{"model": "masked image model", "dataset": "aerial photos of the United States (SatlasPretrain)", "train_examples": 50862, "image_size": 32, "crop_scale_min": 1, "horizontal_flip": true, "translate": 0.06, "rotation_deg": 10, "method": "mae", "mask_ratio": 0.6, "loss": "mse", "encoder_arch": "vit", "encoder_norm": "layernorm", "encoder_norm_position": "pre", "encoder_activation": "quick_gelu", "encoder_mlp_ratio": 4, "encoder_head_dim": 32, "encoder_fused_qkv": true, "encoder_bias": "all", "encoder_qk_norm": false, "encoder_parallel_block": false, "encoder_dropout": 0.05, "encoder_inner_norm": false, "encoder_drop_path": 0.15, "encoder_patch_size": [4, 4], "encoder_layers": 10, "encoder_width": 320, "encoder_positions": "learned", "decoder_width": 192, "norm_pix_loss": true, "decoder_layers": 2, "init": "xavier_uniform", "residual_init": "none", "optimizer": "adamw", "lr": 0.0015, "beta1": 0.8, "beta2": 0.999, "eps": 1e-08, "grad_clip": 3.0, "steps": 10000, "batch_size": 128, "epochs": 25.2, "lr_schedule": "cosine", "final_lr_fraction": 0, "warmup_steps": 500, "weight_decay": 0.1}
Rows from block 8 of the encoder, named by matrix and row number. Rows with one number belong to one neuron. Each number is 128 + 32 x the weight over its row's rms, rounded and kept within 0 to 255. All counts start at 0. Numbers have three digits each. After the name is the row's rms in percent of the matrix's.
# fc1: MLP up (encoder.blocks.8.mlp.fc1.weight, 1280x320), inputs 0-79
# fc2: MLP down (encoder.blocks.8.mlp.fc2.weight, 320x1280, transposed), outputs 0-79
fc1.421 116:126116098145156119103151142137134173118151158125167086162115148194157136135151171133116139121163163098147116198133173166157137135133154171110134119198162151106188181167154186199118108173122132184146122111165093129168179156144124099158128140
fc1.422 119:167125159113091076146141076116173117096138164152062120113077117100144129141119150149099142210119129176135141093134142071175104143155142158075128132115132100120114178087154058083194156086144095135148130116149130166144140193104136107152143166
fc1.423 090:107131102121181100096111155126157125086080074138146123190098116128147085178155086117122127171060190111064099205109134133107150103203150116172178155153113120127140161084078047151169095147101058121166099150175075135131121102145106153130119084
fc1.424 090:095131084116151148104129189079102138165125136130076156113059134157111096145166163134141131167103079125119165163166088130098153144164140185097102178114066093153139139129131111147157131102121165105184167139158089143123183173096145171114179191
fc1.425 115:076121170128067152141130066125165135081105107106112154130150083088109112170152127152146155149112115119099153109108140073127143147156098183090134107106141151162154146085102043104118120099124148141119130098180152138115107173122158089202125145
fc1.426 116:176137112154118113179157025146176148068129138099074140135151169152088141150119084179154104153077092150114143101093109057146144112148131138146118151121147108170121114132134063095131140126154156159099146084113117115147101214134088128200107087
fc1.427 090:105111145127111151194142174184135067049079127183131076096091112133139110168135108129145118121155154122119074179123173094167126095131182186131105153103096069134153105169167119118085122181142152127141161129149073112155141108135124127109104174
fc1.428 078:074157071071090139142133136123107185059123191104136176134118117134123172122160145101094180134174109154129120121125179082153146185087180121072130129162114179135127152161158117131173115078145127106092125115168081106102139110137118161160110168
fc1.429 088:109112101143108158172119079169092123121172094116159179155149175091175175128118072148159086137150140136145139133083110137112091126101115131127153147102141158108092150177102158136081126068087129139104111116161079158160128116156110099151147167
fc1.430 092:100090189142096139175135135095096078103077151136139175150094108145119173146189152175165155177146122094080180084126118097139085128186140147137158152157178114170132101079118147073169098176068196145146169119119141129100140128089092066162103145
fc1.431 088:081093135105103191153110089183110122116098118134167086179167117112111129123201156154133112095103105114168086161153165095168166176182146165102184164157091075165172091063166160113128123082153147111160094130099140080119188165090154121131126079
fc1.432 081:158093179156153158129077100118156140115095109178160137045151109138139133077145143157100110090165153126078145082108096106156113100081082117170100108104171066114147123113180154173173191159168116076102087164110083097163159149108095170151159112
fc1.433 088:151169107181159125128109127120133141078145114128123163046150108091185204150080092111117166085158137164085146182162116151136077091140090114154121154116188186129099158095132145127143092163126127108119154156188146178114057168165127165138101181
fc1.434 147:169185125176099157127126138185146138146161105197157163145111145187110229163147135148150100102117167131180137177145154152120143099154111137146156126140142116136155155121116148146136174127126156176129158172113123149132112108116110111116164182
fc1.435 087:165119144081066153140108125144068098112102121176139120154156142098177159175187083132153167186125132093084103123095103087137143124125123115137081187157083108098103157115120045140144148126131126159123135114108152141145106125127092070122106074
fc1.436 084:049111105097109118128089092132107118121160094138140180141121118164071104105155082151161162109174166140086083209117079133107122124141187156098100103190120115126098173105132171165110168129181103104176179103128058171083161087121101178130080098
fc1.437 086:109179121183108125133111151101087140142141116148121143069101178154085085163108172118126153189090157115133082134095117113122140163140129140122123074123075111196107118117145158137180175092100099150184137150120164134174149179127124110205161145
fc1.438 087:080144164102132076124120135176111096096069117171120176120139141092188161119142112157083112202084175165083127176105114124151105175096135082079145167146088157188168185160162135105127093096117145127185131123149100123090101216131078157116138114
fc1.439 083:062156161159162083078177121139161143132067097143103149122161163111193062161100119074141157116113141140154121151159170139135157096117115150141151068185097135133140092139168109142078185166086095113166066169139148176126083060125173161102117119
fc1.440 085:166067144078116171177101140165136090106096161136155127134160162171080101120100176176145106172114088119079110098107164089164083179139123142151172077169150147145164162177186103118118102047149187135180094098136146134144149088148108133160139153
fc1.441 095:101089163135164115171111122128096072064144149104106104208151143151109125179161143126147108173067127110181164115144139095153166133179115087066053156137151092132107106164120039038149119146090122151088142058119109139096085127151048108136159097
fc1.442 083:112184196115093126180108159166145108184088169133186092101124127109073185158159202076134124100151149104140116178155128059183135172177154138132089155113174152154152077076143138074127085171101115170131178084146094134162172142114129164110100094
fc1.443 082:093154137121154173089090181134088087165168117145176068159100137139115101123157088122083180078084174166150155094116087054117103109173089092155079169154134124116100171140094098118098142156089164169137154117166168136146109144097146101160099093
fc1.444 105:143096138178168126129112100176126116088149115094146161157064133121132132151166136128125148163072172164116148117065161123154082165169114141103087157119145096154148134126150120098174151148113148123163136088131094150136139172159139114181169137
fc1.445 131:120091181137125095131102102163150132090117103167090141136088113117133169145136122158158086194073176150111159121150127082159133125152146102140093101121157110102164133103097065120182118138082157163164109135139133173139090199100089128154124079
fc1.446 137:122191111165121130143158116179103169125152102164108158160134122186100155111118113098142142114106189145182121134141119187137168101131136121118104171156166102113219142113147157188159130176118129150118158121161150170115158107156124122136108162
fc1.447 132:164167179166089147141103115179117115157140149156139162137086167224146170129151144116168144175113147127203163141129142138101121140157099125137108177165123116120220180118132109122166140169141167149131141176146145107126137155168151149120178128
fc1.448 078:128085138164161141072085151112173132139160113098079172104090145130098126081158072134160156077119107075111129178075193104064150141146089132149099144162108069137124089120100165173068126178094053166099148086071174106175187115162130087095084113
fc1.449 084:133155157155118146142139156107157179183102108082126091142160133170114162109072084138143137161122159126134083136078097161103140105147113082104075149093112140089166106155097075136136161129178081162088107097181087195093112121148121132175129082
fc1.450 087:168115175090087191117090158106178080144130160151186090131144133147079129166089143167117096135157081187136111081139085164148136107087122074138091174095160118076169074086113125176077089121131078143132136090098090096154137126154159114071071181
fc1.451 092:116111126107161152133121117168090081188149144143118129076135091175135114151101113109160154117075144069129156152115182077157165148088102124118100111126177172169144122087164089078146154110139124150117099125147099089097124177062121141111085161
fc1.452 135:166163159177131162111155103159171147151176131117112153116091179227145206174125152113143140101154130126115147124128120137145162163162129119143119152142161152122184197138164126167159142158110140176112143130135120122126108095166129121145143129
fc1.453 094:175146159101160074131115132116078118167102120104111115141115145171076177147159168184123148196123119132105133092094137127108118176171088129099128081107176150140173112109166090116111140079159088172146136155164077139111082118135124125127179179
fc1.454 114:133083165156139081137096093171100094143112177145064162164136112119089157129157093165089152195109141136091159120109139141102074171184155158113108115156117086117141171110150063084120139116097117106171130077187110170105124156139128072115124102
fc1.455 089:122146143117129128146077159181136150145074075165112167172106123145154113107131073179191101140159164137132150087121086175094143150169179100119145112156114137085095170146146130113139064168088066123174172149165158130138108057128165127156165095
fc1.456 086:168079097157185075158075112174158088137144115162091127158141148092132108119186060156135150122152108155103126144113159063086164172094144110116125067158156129147104092111083070105196101132135077136116084087185140121102083155112125169091133090
fc1.457 091:102127140111127146100133125165162088183092134180068157108099109167144106168093072115108110190128123099143158156147127092082121137198170094086109144174125131113092108083114163098167090092164138119178087142180093068151119091108113127157134142
fc1.458 113:177093144135059110172086106131113127105087130181116147132085099139144135181145129144129118140091139118128133092094098073177058120152087150078092163143124104114101151133177099061150107099150143102101166099120078089143067121098096122146076156
fc1.459 097:129097117108096147194091082165124112156120096163100205128143116130125137159129159152080143138164175146128132121092082060100086110129138112138160090136146116143142148159141136049148078094140070170128145086144139084116095124098145141170115122
fc1.460 119:108110157151101168145131137142137110109149126166126128122146164201095206149143121107114115114115123132149172114137135181147133132161123107092154158156159127176183162113159146125185123139155136117152140122090146153111153100140150143101105161
fc1.461 128:114147135167123134138106098160124106130130095144118092181093114156130200129157134144171179154125104111141186121114116207105179150167161157141095113161141139155122107130135123139125124167100180142146119175106126164102154169143157148111114157
fc1.462 091:101138141139090168113173098165113177163106082079168098087179156092116068132153156056068120080129087142116121116115100140120156115088150129154162102181118138097127130082179165143142164136124130096122112117124124115090174140126097125096133106
fc1.463 123:154128170121157142135148171193104124167107132141150127123157147178162126104167122155159116161123167176159147175166122181149139115152092096138160172188116144141129170104099116127121137125151116154130134111136090145135135128166190119168146152
fc1.464 088:091045175136098170108157158162092105110094142116188088083139109164176162077161123095094087068148111132108117127171151167115115097152156157134157079139173168167112129070137166142146093123116087146085177120166111130155124139163136149101178120
fc1.465 096:121120142118092140170144101114176091061117202142130161130143101153124084173076153142105108186143129159070119136140159143165077167174107117157104128138112111146181128180127130083143101113134124137123109128173150124123149169146098132076159157
fc1.466 087:074119135133120168131151165139117191094162111108097167094117198093162098075110145167095149096178134166101093144178107083127134129170158108093088093167111085062129179093143148065121121070176155073098110070161107088109137166131117166127125145
fc1.467 102:135128179160116058169093125113184113123145139164103073122073105087160120117169098119150162125152130105136103152079170124141148147091166111137107146087138183186113166119141038119143149188080089116087117102120119138144098152170145142130153163
fc1.468 131:151112155145120174162137133189162126131162115143128138146141158197097138109156099111176138157162130103193108166143143180165158139145111128126107152123182131124188183145167163163167110138126119109144125162141113113116119154144104138157173148
fc1.469 090:155096156104098160155110140134155108068114150100055150129156134127075100086143169174190084098082152108118096146170114093112075090153118094152120106137173159171105121103157091148160072130150128098173118108149132120111071118165168066109114083
fc1.470 129:125107153153129178166149118168121170133137096173137126111154134217145190165187148135157146170143157155112152177103124175108131116132137148140100167128170121131195163167122173126112167165102123156149114119105107158129151161146160151135143144
fc1.471 088:148099118159126168162143147181083139082084105163169157132108138093107150099080151139177108122153166123105097144165088152147078097180174074146112093112125102098102149121123080101160086097165118175162174146150123146112072094124161168181109080
fc1.472 087:186172094179108132178145117141099098133170126136099100127096204142097178162115124172108109172161114101136156178086083105137113122105086094129084143149101095106153119071073104127160166117163139120170147167155139160167074171114117159185145107
fc1.473 084:147143136113162130115113130095177164162111101131079146082181136111119130158155095178124143102147105117128131122151171088153075166150182095090142169121126079124154136166102162088092064130123141099159144138131119106176136174140113155140145114
fc1.474 142:147164157119116139127087121174109176175199134129178104138127168217110193172181151161160148109118156118182170119116153171159152101163136127107121148119156121161192158182186155198144175158150149163164111131130118113140166101170157130132168132
fc1.475 084:120101143107156130144141103120150113096136124137068150149126088076124181089146176142151138123086158181143123123164136171085150112149123161117105155147172124094095094152094100137179106091083073115098083143117122141144115181127123104159135153
fc1.476 139:160118153179121103122099114158113118151135156107117115181139110187159150123177134110173142155120126150178138132109112173150124123162103146093152162172145172092158172145128171132174161157131164157144164158119100152110117130175153122107171176
fc1.477 084:182133143147158104081153110150123079093147134153163136152122132159101147188136135120161103132143105100139181158098163070161136149084151084100092183149165069115121121071169077093168153114153055149107106133154058088134139120146112117118105107
fc1.478 121:121149143159139133168149153142159151137113094118123128116144129215141192170130139100111105093167164127139118180157119133118166155133090167114134123139133138116194182174120139138174155116112096138149122144117159163127167121161167114114135139
fc1.479 086:092081102128112091074095160104191122109080110133166113121193170165161138113090162091140070141162136149141139163111134136083144126091133108135102153091111106182158104173105157081066111102140078092100093176081123118129160106173182199145150156
fc1.480 102:152149153140101080136132071175184152130160124162150112141093075139092111121157150185133148160137118103095139091105140131153136108107091184095090130133162121149136164141105117068142132151111095128127114095195134103135122134079107127149112077
fc1.481 097:133158156129171135100119110171120137083093181177121122130101161099156114126112116171109127177143176127091137103098150153118147127118163108111113138166118080124128186083086067110165152103158187164117160138170130180108129183122148094212161173
fc1.482 089:127124117138083111162143178185163141119111166161159174126120138157139164135129124124154137110148140168156166098085143170122090121163148078152167098146128132103112156145147125101087103131100134102105077160129129190105126161167107145087147160
fc1.483 086:099082140150126172142132091165173091116092124186056101148067102151127119123162140170132157127095172161122137142135105091100085105122075122126132111133161159157118094113112090131149098148082163119165098117125075085091167072120142123142162134
fc1.484 089:160170149106172154144142107158101099158105130106097154146131137111161095164088142166126126126111079171121117160163107142083080137133090173125093163152101130096158107164121138068105064070100136110081178083176142143104110174117125146128145094
fc1.485 144:149170149157105115110106140180149173144174124125147171155087133229138185156140143126138065090154142149192136144123149159094170130158129095089167152161136114166173125178148157131150143166143162164150156117120107130135170149156163122115177151
fc1.486 093:135119142149081150110113146113152123078152165139138196128100113191127142105177139155154115137148158127155118172105092073152095109117143179133139152144177170113169102086140117079101152135142064118179104160143123120148102128090106106177133161
fc1.487 094:138112128146106156110106164124043127134176119133169064164135065090113129127147103133130149136129112104094085177108096160069160107160118089134181174158138116062088133089093113144092099152168125096089116123155130150084110109160151089132116179
fc1.488 088:149107183160123169157152130103161115145093100093168132076139171162129129159089135125153101126102135158187114165189175118123147088179147132104171177156169101113091113065110156070155132112171083096139090112093117153144120092135114140060181134
fc1.489 117:173078166157113131142098117147100109128109129147084099165157123166177147155149134157111102230058128117129105112107116131160105139152086158107132138074116144148126154152095105050121102068130105169182153123183116189139155150146097128157102134
fc1.490 121:144112135100121105126103158150155145164171106163151139144115129210166180180152152162135108120129128145158125121102149123154138121097149083092166131120167142131121134181138150170130142171124168118135129160144135159166122135157165110160109124
fc1.491 086:107149092162160105143094125143179087145076138112146181136131131095108148123183148089103132140112119115131138087129109102110134093137137166112119114139182168113095110140140169114133119050139120098087177138125088150151103103129106104133164101
fc1.492 093:083141144086121137154105092100103124158134134127182157108143137138127168119182142133164101129147137165147132104144145123076135085071150115090174168118079122071139083156126190182063105164133086141153163171169173158124124078111128129065168092
fc1.493 082:180167137141101105112123158137128140154095109162095158096168159151183099113081128180118073102196077124143103135190115059151071099177155107068193131084152175120154144194172137155113122145156111127097160168153186140121105074135129140128148193
fc1.494 095:167135090095154123148097134154125111135075162140078179085144161122123161191096106146112132107134136101163175095134092141099155168163072172104142168138165138176165182132159140102155076205131113113147152098143132183110147171146157086155154171
fc1.495 112:117109134136119109127152136168160143088090139157050165155084121141182116148166081119156112141130141151143153086124151126157085153131121118097088126135105117198158197116110081037154093164105079108101129099116149149118140155100100101192127135
fc1.496 106:137132102174082135109101152130114093146104110154153122119128074164103131190125169187144162160164188098094134136135078141169100108185122153163159093164166096125164125140126082104110156115090116106188154156163076137081124166087091116176080119
fc1.497 127:160135152141118144153105140215159112138123120141116161169092180228122190133128146108160139124164113137162142165144120127137159125123101144137168130166119157151162142161152174143177148125139090120137161167155080127096160108129112098123112132
fc1.498 096:149091139134137057175086135090121086146103131141105144102157130121082141130158113177156180164095110131141139098115096102082129114148089180123119152088112134121091110166163113133182076089113161135161146074123090111168129255086182082149157144
fc2.421 147:150135112147102125125115104170153152145108148126167171122140122138134153122104132116166115135142129137146144146114168150141129147129130114151111120148155150127146097154149136109137153167095119109127133124114129112137147166127129112155112144
fc2.422 133:167129149130103116114143106142132146082098136126109136162144116137115142121106132161155131119177157150158138110152158138149141104136117090100124170148135084105100107124135095097149100124106145103141103138156124127158138126135151102144148134
fc2.423 088:107164072181124153098089149086176138107183114103094115122160081171122171150135152100088120154099130086128197139169152097098147119125154110136090098102087113075170101174111162099079164149107178118204162151140124168139166128091103081098127129
fc2.424 085:138115144157163145166150163112124162162119146117126128157148131086177110068168165105118138062089135060152113133186134162182113062160141149069077115109093157128069100127149118105157131086081132122119084149119164140172073150057102153173121149
fc2.425 111:146153104151139125147143160112145133146166099084121136152104114122108109109148126162102149130140170120123125123130141145151123111096130129146109148088152127162150146156124153100151114150148129121158095113117120129118136170110123116086123091
fc2.426 114:129121077124138135082128179120144120146111134128130147101152127162118119147140177127134139117085130136092101127116169167145152155106155167116148118144129096095158123117107152156075175134098111135119168134146098097156157109103132119118153126
fc2.427 088:086157101075116136149162166079110182166152182152142122106110095169104120166086166089129093111162086157115132182144096185137117130105156177159117124155116154169180123109131150137109150119184157151130134148157105145092111147127159135138177115
fc2.428 088:163089100142137118115086162152092148113152080097170148183155167197115166154070119182186170100118148106108082092134161158117102099111143180130141135151211086150115099094101122106145166107171168110148162127156149100072123079123089130113107144
fc2.429 081:157167168138073102078086103126169118098106106107124102132104099190086146125081133154149130078136106116117148174154189147132156141125170115187094165092141129141136089075095106163116096128155157125169128099165155131064179183119143145122162176
fc2.430 093:162147142147160142084133152163093178112110113105150179105133146169135196130162135117133102112104121113135144146109125091147173088145150138158125122127128126143147096123079143132086097121106094111115162142100135168092152152124142129130105090
fc2.431 083:083139126120160074099094099082082170167166154081102118073081176147179142116074090136091157092092116128150139093099116111117085098130145186113078081126150077116086097162147139066117183190111162115126111127185161204167157103115132077106177111
fc2.432 081:087175132172130157151087165057096078123141102107160110139103095118121068126152141118120138126071102114115078168185120144129132134146138106156152147103125087178136131129076069188160098094154148092140119075150088130145133090087111173100172154
fc2.433 085:131103176162136097094100115107170119151123135119128134103152121142097165059126093136141089142168118097119138156086135143133120119081137160117162121148125092110122150088104134083078098171163145113134091108102128126095184130167106132080174163
fc2.434 108:160141091106090157123149156150122153117143120117137147136108105171110134146130134176132146134102112106171108138098097145103145139179107161097122137130091167145121123110172097130122129108150135143150124111159137097074163116139137083149132159
fc2.435 086:116104175136104101140183118144093115158164126144115109153167145116170089109168150153081145119126174140163176111099116149080129121130149096112164131154127173161113152159130113102118165184125115142103126107134130091176090127147095137125111098
fc2.436 081:104079134125160165143115171133157144170109132126099111086122158156138180166126113092145127123126101123090149188129159107108180117102170100078099197173118175094157168126100073168109092062153171131157130117160133105138088095144101112183122108
fc2.437 083:149128121162192093152178180077117126167156146163079122098125187080089136086152095173120153178106111110137170141133106124131073170126183146100159158165073080116172163142091127147098120122142087138143129179158098170158136157113100174099147167
fc2.438 100:132140153082096159128090155090113141108173144163158118116154165185130127101084156109141102072148091176140101139095178165104098140106142163145158157162152153113121080117126131168121183148156146148112172173131180185164082130174137147155152127
fc2.439 078:105169087128138145101111193122082100095142146171199085179091064086130114134133161173170174182092112095140108156153109149159146099087116143153146107137122103103105127115170076136118149146095098155097136124154164105089164126178185139097161123
fc2.440 083:148133137158101146184127174152113137107139137085126102185099086124118156117096092094061137187144131173134115119115183090136164059088156143145155077166148161155100135104136110088130097121065103128150124123090121134147159172114132185086092081
fc2.441 097:115151093132098176115137174162122097160090120182129126133113108088169163106197111122139168162095118161121131136110140160125153142115079121117128139128131096121129129129140116143150163156095160151109120153106106079133154124159150169086123096
fc2.442 080:119101127115145119093143145166090131112080163077130099134154100157133145106178120174125075102146099153148155053149135083161180100087077129185088145058101079083157154190182136156149103169168105103161117129173081105099098183135116142160080113
fc2.443 086:147171125096157103111080132134125153104107136162101127130153157096183158176132139182148108161095071155171149184088124153150115134153109127190131081101169139089137141115166111118083123155188116126085146176148084110167103141164089142127095154
fc2.444 118:152095090132109152128148099102176095129108104112129161136141109133117136142143133154157139110134098167140146143136161119121114094139111094117150160138166148138154090110123104171108140124154126105108098174124132164144103113128112092114128152
fc2.445 126:175105117122129165130125118149121133095119136109136117101119110162099128121113151121135159120095101130122099139109162164093101149127148114137106083137137167164142135156094118130118155167125131145150120104104117138112189156137106151142124124
fc2.446 119:133130146120116153096132123114159144111102106127131132125140169150090167125137142165158104155095132131136151146147167129161142147129086154124123128117150145152162102156157144124160097104128155110139126109142162165128097150129105110116143164
fc2.447 093:104111155172134159147085090155128151165167142125089158112111100137159171142106146136118100097159137110138097172137177129147116112087157136175136090110149127145121144150155147077167112088165152078158116171143155108145138157131153076143133154
fc2.448 083:082113124083169113153101094094089158132101104150107090141136156102108083129142138146138140128136079160108168130125114085137111100147098200121104163149157079160126078161091127136151171123150107141112115097153143087149125166122150182155156163
fc2.449 079:058172160171160109169177139103160050170129129091096083162099146191076095133177137130102153113128129166188175107172154113163088196141164159129140129078163155097076100188166116055096099122115125140106115065075143167125148116150168061099141080
fc2.450 086:137150068119134108127096136077122098079144110122141144077099171099123143135073138137120092088169143081111075157059160146151170165103167116153157163150170157166089157175083173098182155118185133126124145085134104142105183157085153161151142148
fc2.451 102:108140135165164144122107087113107150141179101113103134129159153179148110090143139109120167162139153141144160126096114163131096145164111148110164174118128129163140140089168172093111080178133129106096105111165182169131114102123156090116118126
fc2.452 109:152105113155129139123148142184177168111100135129132168099164166145152151186107160172114140156135134170167095129087135099093110113152130110083136184148096169106140173140171148146126137118092174129170116125126146172109095122094134141133093137
fc2.453 114:110116157140124118139110122165156106092146115094136098166125099120111151096118106102150143113097088134181129164113121159143168128116146174107105180161113148128134150151120148151154136119147110144144140111100148154171133161131130151119105159
fc2.454 121:155131139157089123129101152184126151179131128103124151159127084136160121169120088117112112135150163099118125152123111166133119152146142131128120106123114110116107135111145163094107137167114144093080164109111094086139163094105121156144125128
fc2.455 081:152107091079090115136138057097089107088087133158103109120087120091136154102118161182113093124120077106116087158102096076140149094156170091157144079099137173100130139097132116120146169166175139167147175095157109116181146169089108131083068100
fc2.456 083:087159117092082163116093138084106164120167123137143113143143141077136154092167098084122134119075182154116062087165140150129125151083092119168158111138156120163158118095139125149099089070078158139134125120087189162143179104158105096134171143
fc2.457 085:128155163080147129121092085170135102084161142121072135165080125166160097155127153180079112109095109129151151128111160126073160087102122156125111163198153151140130083105101184137085171117195155147075136116167130180144123160134084097134103114
fc2.458 132:105133115142147157152118137121120104134144103117134143111116146176093130119118118145133118133103119132137121118159139177101146159122148119124128135147147150113129151147088150100135152147140157135117157142146168104125117146096144169139145163
fc2.459 099:115140158156125159132115073089171113082122157093154122127109148169156144140166129089117115108105120116169092104122092148135157140136131151143164129119151095105120122093141149149140144106173103118122111146124113163187185110137173113172132144
fc2.460 110:123112154092116101106099162122161123119157161110128107130140129170153118104093150159164110109131132131123170132099142156135174149144089175105092133177109117156152143123103136103167160106106121120124112111129155109140185106140107098153098152
fc2.461 124:145119123108123152121101108181135124119162155121108107116123105204105138095157160106168163088141118108147157145098101162158088118152132103094093136139118132150132172128111102111135106161105139164145108124110140156138142145107148105097161144
fc2.462 095:106173142138111157154166165127094163095135086126128085149113151168142098086074111145147133160107159112161124094099147077113160153130148120186109121145151110185076121158126138153127136127136135149146111120171152080094140142149121140161081132
fc2.463 097:130087101158105083125105148134119087137110099161114178105153151140167183173159167172130102164111164150095141112094165151179140167163133164156157088142169171173143139130118140117149140128094130115152163146100145114143144124141164115134111118
fc2.464 085:093151140086089170155097082149159128148172150087075143180119129097141139105108154108111128106124161133082160119125150156096109147097086134158110109129108166118073142086106087108107115176156161156099167167081126131206128154112097100115161165
fc2.465 101:117091153127161114111127123107165115164128145126162155173103150172158172125132124125143155085107161172172130158146094126169089135154103087105090143167107105113117133168171149103129126095162125126101116145084143136160136155139137145117183099
fc2.466 078:177176141180162163114171093112122120154100100143169088137093155189100162119123101168150159074179154175129177165123140149098136092124092113075158181171183099136118172180123177187078109076135100147119146147127129165080176105127125145075120080
fc2.467 111:134132097111165182146130121103162128160146148098126145149082086142104110116147126136091144163125112146142141156139131173125125116109100113142091109161118113137110152152122132111142129164097126136145120126116130127127100130119124129162095100
fc2.468 101:140129139089096124139134153172095164097165116165143151133134129140124101159129124095120158157159131184127113152105145116083120126099167116097088138121174133089116159091160157096104160096087110165098084117093109108126155153115124091135156137
fc2.469 084:138099087133088150142168129152091161147136169078176113130095089122168147124168072159120139128088088122158110121161149108121165122141079127130082124131175164154165117092148139111157106186099133058160093078140121090098175169130092129164137087
fc2.470 114:102119117113127119152151118116108109116129104106116141154109140134118159098150155105135173083086151175158103186118093169114123132154115132167131158129145167149139137108155165145164148127112115130106155097134088097106145112142158106166155084
fc2.471 093:113141139084078175124090156126145118145169124075136130154166084181122138153130157164141166172148147179124142052148120153096134082091134136162166085167152078162082177159162177136153103143074126127164175102121105188123167177128091127138151116
fc2.472 091:087163120157113158136159164118121152121151119159147153118159098184127122095127080126165092149105147112112136181124122179130083101173163121086111160152182111121151172101141149174105089143132094123129094086164097078173164087085115143098104190
fc2.473 085:159185106179149136112087130125079127090117095142173119125166106132176161132089075064172177094143126123096150131126144173094108128127080137103083090138163133144090109094154107171076080147162148092115136084101101056134120122150109128173124081
fc2.474 118:133128172094147119097092132147142144117169170168124172153163149174104168113144173170132137123163148174163156125089147163162135142150158120123114169160144138121130170156116146144091155143142143119090119128145108164127155145155128106107142158
fc2.475 089:098132102118176085145164179098145144131148090130144149156185114162170085100164130123121161073131089132146109123130104136161125082122098119088117186099127093145144125174152098155159122122180130165171082118197140146151150112095090133121092154
fc2.476 101:128141128085163117117121089115143138149091104180130104172111082133153107146172140158105161145093152172139144146100165127148167112185120161087089119171102141075136144167175113167088178150125101169137142167092087157159092158109113122113103097
fc2.477 104:086154095129094175097133128126109183156113161126107178136148118139146173093137170105093148111153107095168127101148147161159166148154124136126147133155171102156158087119139135108094131137145168079107134159095102169095151120121131114096113112
fc2.478 109:127160114144094097151108147141115116138142117171083119167166131137115112164118098123142113140139108127105142143093085136113103130118133145107098155114104117116170173165116169134146147093135120161157133139092085116110104101137080128109115111
fc2.479 088:080131139077167106127148155075094104089130173152080147089148159124094137082137145116093144176116151105154183090067187155154088159100098083174116095149128154084118142167132144166083101178195128141110129136141113141158130166161091147115182127
fc2.480 112:129135119107102121140144106142111085136105145085082117162134100170143152126115095118114139099146172134129142147167128112140125117123147096117158124136136130094165126120110172131155151174099120099133100180084153123154123166139129132144137129
fc2.481 110:158099127099119148110107106116140127143102132123166170168134092163134165094126168171090104167085175109132126110109121149122156127141155160126124156138129150108083112130161133102125105151102155130099147137159139158129106114104142161097145121
fc2.482 089:118087111112173160129098097083138111102114145090099069193142151135147159156120127087063107147134124128120153117148110141099162129062165122183116136103148082098159156123135137137149188142140154121162162159082157109190176152130083151129171097
fc2.483 086:090148144153170206139098178111159070179166097082099085205096117163072080176110129146183116162149105131169107103146132089133177136153160111111101121095108116085131078094153164116106132148102144129105101122088161168155176077090185110154084158
fc2.484 081:145144097168167128128167105089107094084147109072164095107124114095170183118158169163149068165182169151134186129172070153152121140073144128125128066160137129141124127071120153140136165150076127140138173121116175131205084089154094117121127180
fc2.485 121:181145167137127109101089127170153118118148097096166171161120123208121161156127131132137114104108101123145113142149120159101154113091107153132100136119100137155146146097117130115160099158129104105096135155115145160147137143118112136096155167
fc2.486 097:123089101083141078133138185168134135080097166147113126107156160136108133083170148163157083086127166109163119166152133124112157145169145079131157131123151141117145142108117147117136086125127142148180117074137095110180103106166111127129082098
fc2.487 096:120141123112090154141128094112122126183096144109136082134132150126112116120097094083123133154155152150156117124090177127106161074102153152145158146085137158168109168078137159079128106114102172148107149092129137099155108158097154139119057096
fc2.488 085:148199139105108157150181159162165102122108154176116150127182130156157103083174110112094085148113104150092167093132192117153116162130073086111155177133134179146087168109159100187179117097106142124154123128120159087142114169124151172149065149
fc2.489 134:133175087130146113115124149107157134107151109148125164145147107163101162127151143128134140123144155097136157133095124120139166131123157157107115137127131117151133149136150121129100132149103150154127105148112144100158154127142135104129111103
fc2.490 109:157144160142140166092134161118126104128118136153139103113167102183152107101139115120141118150151127157104166128131090119109141125100161134101132110163117125175082151102162162157121103111152114103088159173110145116091174166092139139155145108
fc2.491 085:139120085096149166167110073120132117096133111095134133138150141165126108128085148185101141095091068163128170062145167146076132081122121144142081095088134121072121125144154092148096096106117125137134141104080161144162080159108094113137168170
fc2.492 101:111114141158119112129152159164140115102142153119142099145156160087137139064123153072111079158157136105083131183151111141098101150163111152163142075130108146147107149077116106155136147127148139101193182113114096122145137121166089105172118116
fc2.493 080:081145140103116091103159133128128078131109166146159113111101084103121079116108134109084177179097108074119158151129152099123152104111117131168147124149098177163168166100099174095159151177164174127188094105099153179164110108159111142087171186
fc2.494 081:128069130138109074184140183130174130176154167183158071100127133153074111140148128117144163123078139144136167146188146150151187076109149097113118157191159155117158132171090162185166114160097144079116100148079165148184146139120163172134129093
fc2.495 136:132132146129109115107099120173145119149111126151131105113155116136146106160103162142103150118106141141142152141124105134129130080134146166121142117147113109122139114108129138123092153130159145117161103117093161134111124097153124099109166129
fc2.496 102:127165151145127188154093144061155167109110098092119150140154162195098149100141101128093119163120115109134144155134138156111108101074115116111145095111113155115113130146145114099123082119150135076125115174151156166093140164100125099110136108
fc2.497 116:160146163123153114155117114131127134096113156095149114115121165146160138142139112150151159108160166118148116118148076145103154089147131133148159160110149120094109158144138135078157170150105129147110132157167081156114110158125106112119171157
fc2.498 094:147101088098139136094104129138154163124135158155170176147107107152126164175161204118178120099165102098141138134181137186175145124073085150080139085130116150147131170132093166161085089121127111112140121153082165143117101095101088084088135160